A small class-conditioned image flow-matching model, trained from scratch: arch dit, batches of 384.
Rows from block 3 of a small class-conditioned image flow-matching model, named by matrix and row number. Rows with one number within an expert belong to one neuron, the router's apart. Each number is 500 + 40 x the weight over its row's rms, rounded and kept within 0 to 999. All counts start at 0. Numbers have three digits each.
After each expert's rows are labels from the 100 images, of 14848 (inputs lightly noised), where the router gives the expert most weight on average: "peak on" is the class under the peak. Only what is clearly more common there than usual is listed. The data: Sentinel-2 satellite tiles (TerraMesh). In brackets: how many of the 100.
# router: router (model.blocks.3.mlp.router.weight, 8x256, trained with AdamW), inputs 0-255
# up: expert up (model.blocks.3.mlp.up, 8x64x256), inputs 0-255
# down: expert down (model.blocks.3.mlp.down, 8x256x64, transposed), outputs 0-255

# expert 3
router.3:513493496503466499516476488516521468465503450435475492458473498481507461486515536461487478509456483473480446500420546506514544537507479509525505589526529479558577471430513502394386511512489462528491540517472461479521473441479477433505567468513496522532529513521601394522424429538520522504513493477402439530469530543446580494475521457498531593503487479601527548454514469564473534547432563551454410548504514521537478442553467487488480521517516512537523515485580494464467490549494552490428549536522528435563527464483404469517482472476491541500533529470524535466485486491482464504481467605553515545452549477444462481551530492557501512534514472573576522504502505414438490486446487503510516494472597459516514479505501499457541518490440510506519542483513514432501528466433510
up.7:417457540548488501468520415466478542494396490495443556492460486540460504541444525479410491506475509482524634521524476551456515477520485509523511520463512469462477599571479501436467539485537543436452450493476527499575491516527518466464468519540488477522464530477457489485589471427524474553497551512524477463450491530479502486502495487508406512491526495468483480547513403493528500512369464518487508483527503510538494478499464556466621457493470535514525465501405491530513497503504509517511443468531472534522490479477537495485531531482587506407511528511459616515445513506492477474458501498503439496511515522547526457529519481507482533457452490450503485518530525532583622467536492444500586532489485423456481457547558570560484498519522456466494498477426489461517455541507511
down.7:501476500520504452548583459534538542436513471469517621532535542472495456454542474639496497472449494522533477512542526485418549505535477435542512536554541469457474603468514495496552505454495487463483516539464518531488489511511506530415499551436437540506501450549515509442531512513479537571489438520491497542480540482543470533505481494462503475520500544425485523412567489483495471498528494504503493426505463497516408463466447549574484455480501512531474532522480539503503487543455538524554467480529485454499432513485513494445520519526477469388478527463526500503470456500493504587518579526562451541451506478479453456514482486518466495551462493483481502504487537516554472478506426481425484592578457436466465514528510545527474447575463542519438492477517461468567442618449498
peak on: water (59)

# expert 1
router.1:458549530504496504494524481415503531506458494499517542531429543481522522420364445567574605456500497450537559500558487516524521488462494440596569496471478471521488481497453492540494466496525515437511494479444561569551604531501521441485491505448440476495468460514507453478556523473509517519459539536527602487467520509518509509478443464508506511465548452442520539580524481553478488481469460551485561464397454479508527527554538487540499491475473529483386487522480486485471511502556474531490530521516523537454525505489504514482482446509502496459477521470532560479556466453517636518471598531510513500477510556511569535477434529481473532486536445484478503469479426588535468511535449495470560559458523431510510471495502481504517484535520496462555478459507470517420474464559480
up.7:502477486501521528407497475536529482487460435530537561563542434519514581493500494565496483532452474497532476535545472466507519477473474521529529509480456485507510525548450553499551411475523539462473555484524523521431546520509477506498500521536588521529453476518475574551586542429468506514492492496501474465479518503520449449581423583509495526469546446468465488562489503550522495503475408499506569466457460515490539534540491558482502506436522497460459597461518518496526454488495509499549488526541463488429477464532481494566476506559486468437435548438461518492524523496512505465492599486569469501505550500470503545457576424447416562458513522443449539548496473480539489499517437482456455453538530486562451431575541512527479454543509521617561501538461568538463447509535484
down.7:484596481530548474470477506571457528478595536497508478466478533498566513506569516518446502576520571475530503500439512475472491577476479496478555518553460449476471487502539499475552556523512523506478544471458550502476481540492435485525509492497506520422503475493557481558569427541460559533451511441472506500508564497523530475601532503530457471544489522474449520570473502492517548512465441537513450461477383412448527508502496433539487516523480506465484569427507497522458439548528497504483545527525515477517450477493469468549571544492468503527493522526480579525476486437563501505458477480475490515460526499585480504582510408561590418466547545607522544461527530530484456443418551518468539482457503439517474538421507475451537432514518503475444543512496510506516464496502460
peak on: snow or ice (88)

# expert 4
router.4:539540589530499418536491490519494440440494483444419478476530500488530425474477511567444515552457490483473484471473527499455507501492472541531470476504508565470546452448504502425468495518483471508509555498514505433526489423512527453514511516507482422499487495531500390542399493578555471495475502463510461509499515534466539444484550479431445543488445499599491496449528444536499518530520532481454554608547482493518474505509483467450432508539520456479530505510595485497565419526485559386463408487505517464505508508529443494451468534511475540490553505499562517467473464527477449530528473487511419503480562525477480527532558609525509472569501502472561518454472508448461474485407515423523565460498517504532468446540478545482470580527466517478508526431501516443478522486506505
up.5:432544487491534516500538524470443503512510408440511504535487531548405530500458496486490504493529481483484519522520502576495477465496559524523545475554567537511437525555470427489470533509452479459502522478511512486462490479520501446499488503504447519564494494466482543465572529493500525532534475508526572510567558455500534549471490486522438496488575508454535513479443473483526480454453444432472528413461497510489553524508578484528475537423528501434521449476509527538494419434549440509490452475491520478477518557445497563461485520532564532523475472517395601573512481465516473435439513508485496429495485467570533495552531493517540511513394541441496512553501487543529459484530481447463513528585410459466529515476524473476476542573503591569498543543449518497422543578548439
down.5:547452436517472510523469528442563547503484508458470495368480464496536510465478511574447539557523481559508534516460498476579534500516522508490515457465464416483530515511532514581492505524534470507447567455568469474525500548504481423481517500472464563553558510493535540472499482437518473515558605578508450513502471507550481502511485469552438520453399505562476497477475552474535466510562512467542537521497490466446499558445535485495485515512499451524556481464444428474553537522532425495490469527504428486441483523525482531512492449479532553526536400496437596455542511501487485469569427433447576539549471521489489538478500535500496508436522404474510530510466545517425537527487441501520470522473573495406520512504438451464532522465560510479509501512498470476488531482504421
peak on: water (31)

# expert 0
router.0:526469546499473544498499498484530505447493491539405395461543489504525499524562512498455470535467521553452491549468534546534460561542460475439459516506469425455531461469455509426459542464497460536537553512516436529529435515516469485489531488538551491556599582451530495560494477467499486429507557538471473498472505539446515469529502539519514426507534507614499503512533471430497499540532504550471467546525458521528539499514481448454501471508519544497548482486621482474457487539560456574507522475459604448466498505504502471507488492518411563503507514507546494439462468472438565517437454443545525486473531520467443515552544429556526453507487491479530472519496490435459489462579539479494440460499520592509505466479548434484445452505503521522500526540535514438463434592450499
up.7:514552507460647532528552547474398462542566516432490516563486538489484554476473496519471514562556448515486501511582522506411502496500498554540499448569521540473486515496536512539546494559504510481481520450528475528483516498472510556499524493542469450454462495476491536481472482518455510490441553473522564513562489471478493498430464515443433501491471539470471430487530505562583431452494437487533540470477470509468541551500526478554428525481594437519573525503521516482511449487482475442511422533466472514460537528477504560490483499533459510531499496488471496494508516484504439435485518486455486335483492489532524553515520547451543511540455548462493507515518529540567531523452496428470506553634515473512462536500456520500496551645504520523504511496498505542449523514510500
down.7:569477495499443500547457537525568533536559502540519562479507510511505511466445618512427439565516514496498491480527481483506487500478520512470524467480477504474589476517583427616391431510509438455490511508523466495481465491533540506519514496499387489451516503467569520462531475537490454444494585564465486523482507552499513544509507452504448461491459487555499467509471548513458532493630554443515530499511484485495507584520579536482468451481518480525426506455560461437501512534545431486439472537496500465557522485545541520478500486451480579517505563509533491495545499461496551478517483414457513449545476529480481528478414486449510474502493434541472569502496528503459475467544421494484521543440504445491543535481456533419506466398512506503511469452522505442492454523527495
peak on: snow or ice (70)

# expert 5
router.5:527562459530460498485503506476468514514463508495499565581473494464434501587471489449465474413575465505523458488506461431448506519467529512459556411506480526545514533481546452502581542544509516501519488482528502451577490492528487523492437520430517457429504458494564566447381485525489533518507499509529482490524510511490488514400526450526483543524522570385492532416477554513471530399520492432539425498537562501483502498559491510526563515442446428496550553511445491459472468422453516555506509578543467578462457497472532491517529502451512518534481419458405408553462559500528417444540522528503468503508484480465481469477567507456525498500474485498455497520519524535564529518545511491493472545510483495538481504435485526531534497460481417493515489497478506516546519459470499
up.5:531520447478463469452527480422447549466377487558516479484509454482502476503532422485591482509514517436502462487482516441497535455481539445475441493455425571550463540493516411544522502449476452507501451473463489433460421462502463593498481559482524539546451435564486507517520512465502547499479511542505533477492522492549474458524605472489447466541538492426566523558515548553460536477496461518502495506509547529468548499487507546499544496520536503494509490506540548602501466498546507557557501510470499535517529528555528479515456498499498454514448534511474444590477490498517426501548530422574477498453565538478464531517487464502448504413540514490569530587484517470527495457510568565502455550527551469454424489533536487502548529446481475557528518580513555569498492464521511
down.5:528545479495544500547489492435496510403486485514577458464487513519438490538541520504517517459445582440473484521542503505488413491516428549492495436515459505515464472497440487529504505487478510526543488535493476497492464580539492539474549499557496566513435477492497506497500499489565455483532569499496492498495525472527466479515575547500554484567486535579517575567560548499581519477496511452500549535512489547572432518473498493528583516548500479547436435506499449565581458537510530522514520436461483401450507522489463488442402461483506484520462477512525517392499510486541514522461544583492517509481486550513467522551490612526471503482444472454491449516512505494515498565447463446538516455519508501512477579494511498520473496390523540495505537510627523435471494582558461
peak on: crops (78)

# expert 2
router.2:478508520507413577466520561476489526466487483494535451580539464541489541539520463442498518457530471516534473539530442463520487510435540539421431525468509468549463453598490496513544469521534479486517529474505527513523525503468421461485512495440449434440495467475556504501467433464492499504421448583482475454480488495436484521479496537507490482506525505440481456507452502573482548441431476517536452484472553464492563483491600532519508467537507479567486567417534565508427402519503502484524525566500486539432545487539511503489477515431496544439527560477448516583589550502554481454530505433457536523470526553530453553474510488529505466458462429503442505483506472523506479490535508509459422561530568497460490397470490503489482538558473427491495449584517484498491535535479539
up.5:503514474490497533507474381518422540503478441508512500429505514504495419404443522440502508534499519484494456507520538562478479582523439564509476486521427495543455491478485479481508527524515417479531404439463533500536440482477467485506465407458477462474558534494538448496505532455458402523490515488529491552434471484555545548476560472479465406474504489492530537427511504451538490454466547593485508490540444586541494490482442457407525474514548483534495521556472489465526513554470518494503525514507400505471548571458516514531510500490511439537444536430457462478463459452480509497486483521449547402461498547586422507468454528503492421530509485518474551508479494493522418507477540456521502508472481482486442506537517484502598517447487473479573474499494523512481532504563488
down.5:504533513506532557530491572469514531479572502478480547455512438462526570526517552488462572517497477521484542466456495536518477490497438452500554481457528452542479496422484531628508486511466444377533493528517531476460450545489565460447473495517503499472554475462524538493484538527485489494465658535513535555526498449480484505542513555497456427501480480602466528480448562483528484533616494455500567545479482570479461583539577572441491536511453523446547500511489542516469563488462511503486602471455409498512488577518521485486506519503514516521458464466530458448485561566441518472455478519496470470487485509465555486505563468551558508514485479450486400468495517487499438466543436476490523524497514522475479486511483509500456499496502485453501459533564500461509553551481493
peak on: rangeland (66)

# expert 7
router.7:459477568532490464499583472518506521464501464489486527398501482571527501477439465530545432461556565431539583515487487466523542530458524472582457528504525474473507577511456497538529445548514477450445442505496499506555512554506481421545557430533531580506511504521375522534541470406530498513491511453534583502508504532523510490525481511543459485440527451540570516573472404434521484493546503488525572508533495467518447569458447540443529482486492587478545509515459478509578513517522479508497495387550567483501539467507474491485460537482530436449493551470535493415565469443487569504481538441539495533507559472405517478521506482467469482465529485485513473452473461463558527509539528515495552524468474484490508456521514468538451480492547506482437504446490536477463479537481478
up.7:473539485502490443513476529512462474417532476474475546506507499451477492549453492499385445565482514537495454432517482507487529522466455456486483444550480470468529527483498483434502484523451438450536577506516543466471557481510504550540517443476454524544507512525492479540502443474520466492517523424498544586483454474442514439458512502404483458511438536506513420488491442472491504513485438428486571560479468479548420563518493449462466514490535508468466445479548475478483492468506458471558460473476506463499514540494423496476527504425511479508476496470554446432540497488452561445532434522558568465461518465454452513577514512562493448508501508506560476483417538522529492467487523436592376583502507493476524543570559430494477465532461537506581539493463508491512439518574512
down.7:577531479530510482517530397499492575513505485526484479486517481499545469454501573582419522487471492542486414472539514537510573545505542541568469541424465512455480521531505513504508539478532452508487469487526433498522528461500499535500530459448520528545573515538593548513530508453454582525485436573548526525514489542510490499497488433569503473479456528441501584463537476449460523537517448495520489570463477557484501491503531540478507441512520521492558528501562579510504512566417472498515520489499501430490526501468525521497545549544490480475463475516457457602465477560459427529595524416524536501583488518412500503490467572504545444545439475456469510511483609478493475481508451578472518483529511460441516563447467491473552455496466520499559472502490517427471533489554523
peak on: snow or ice (96)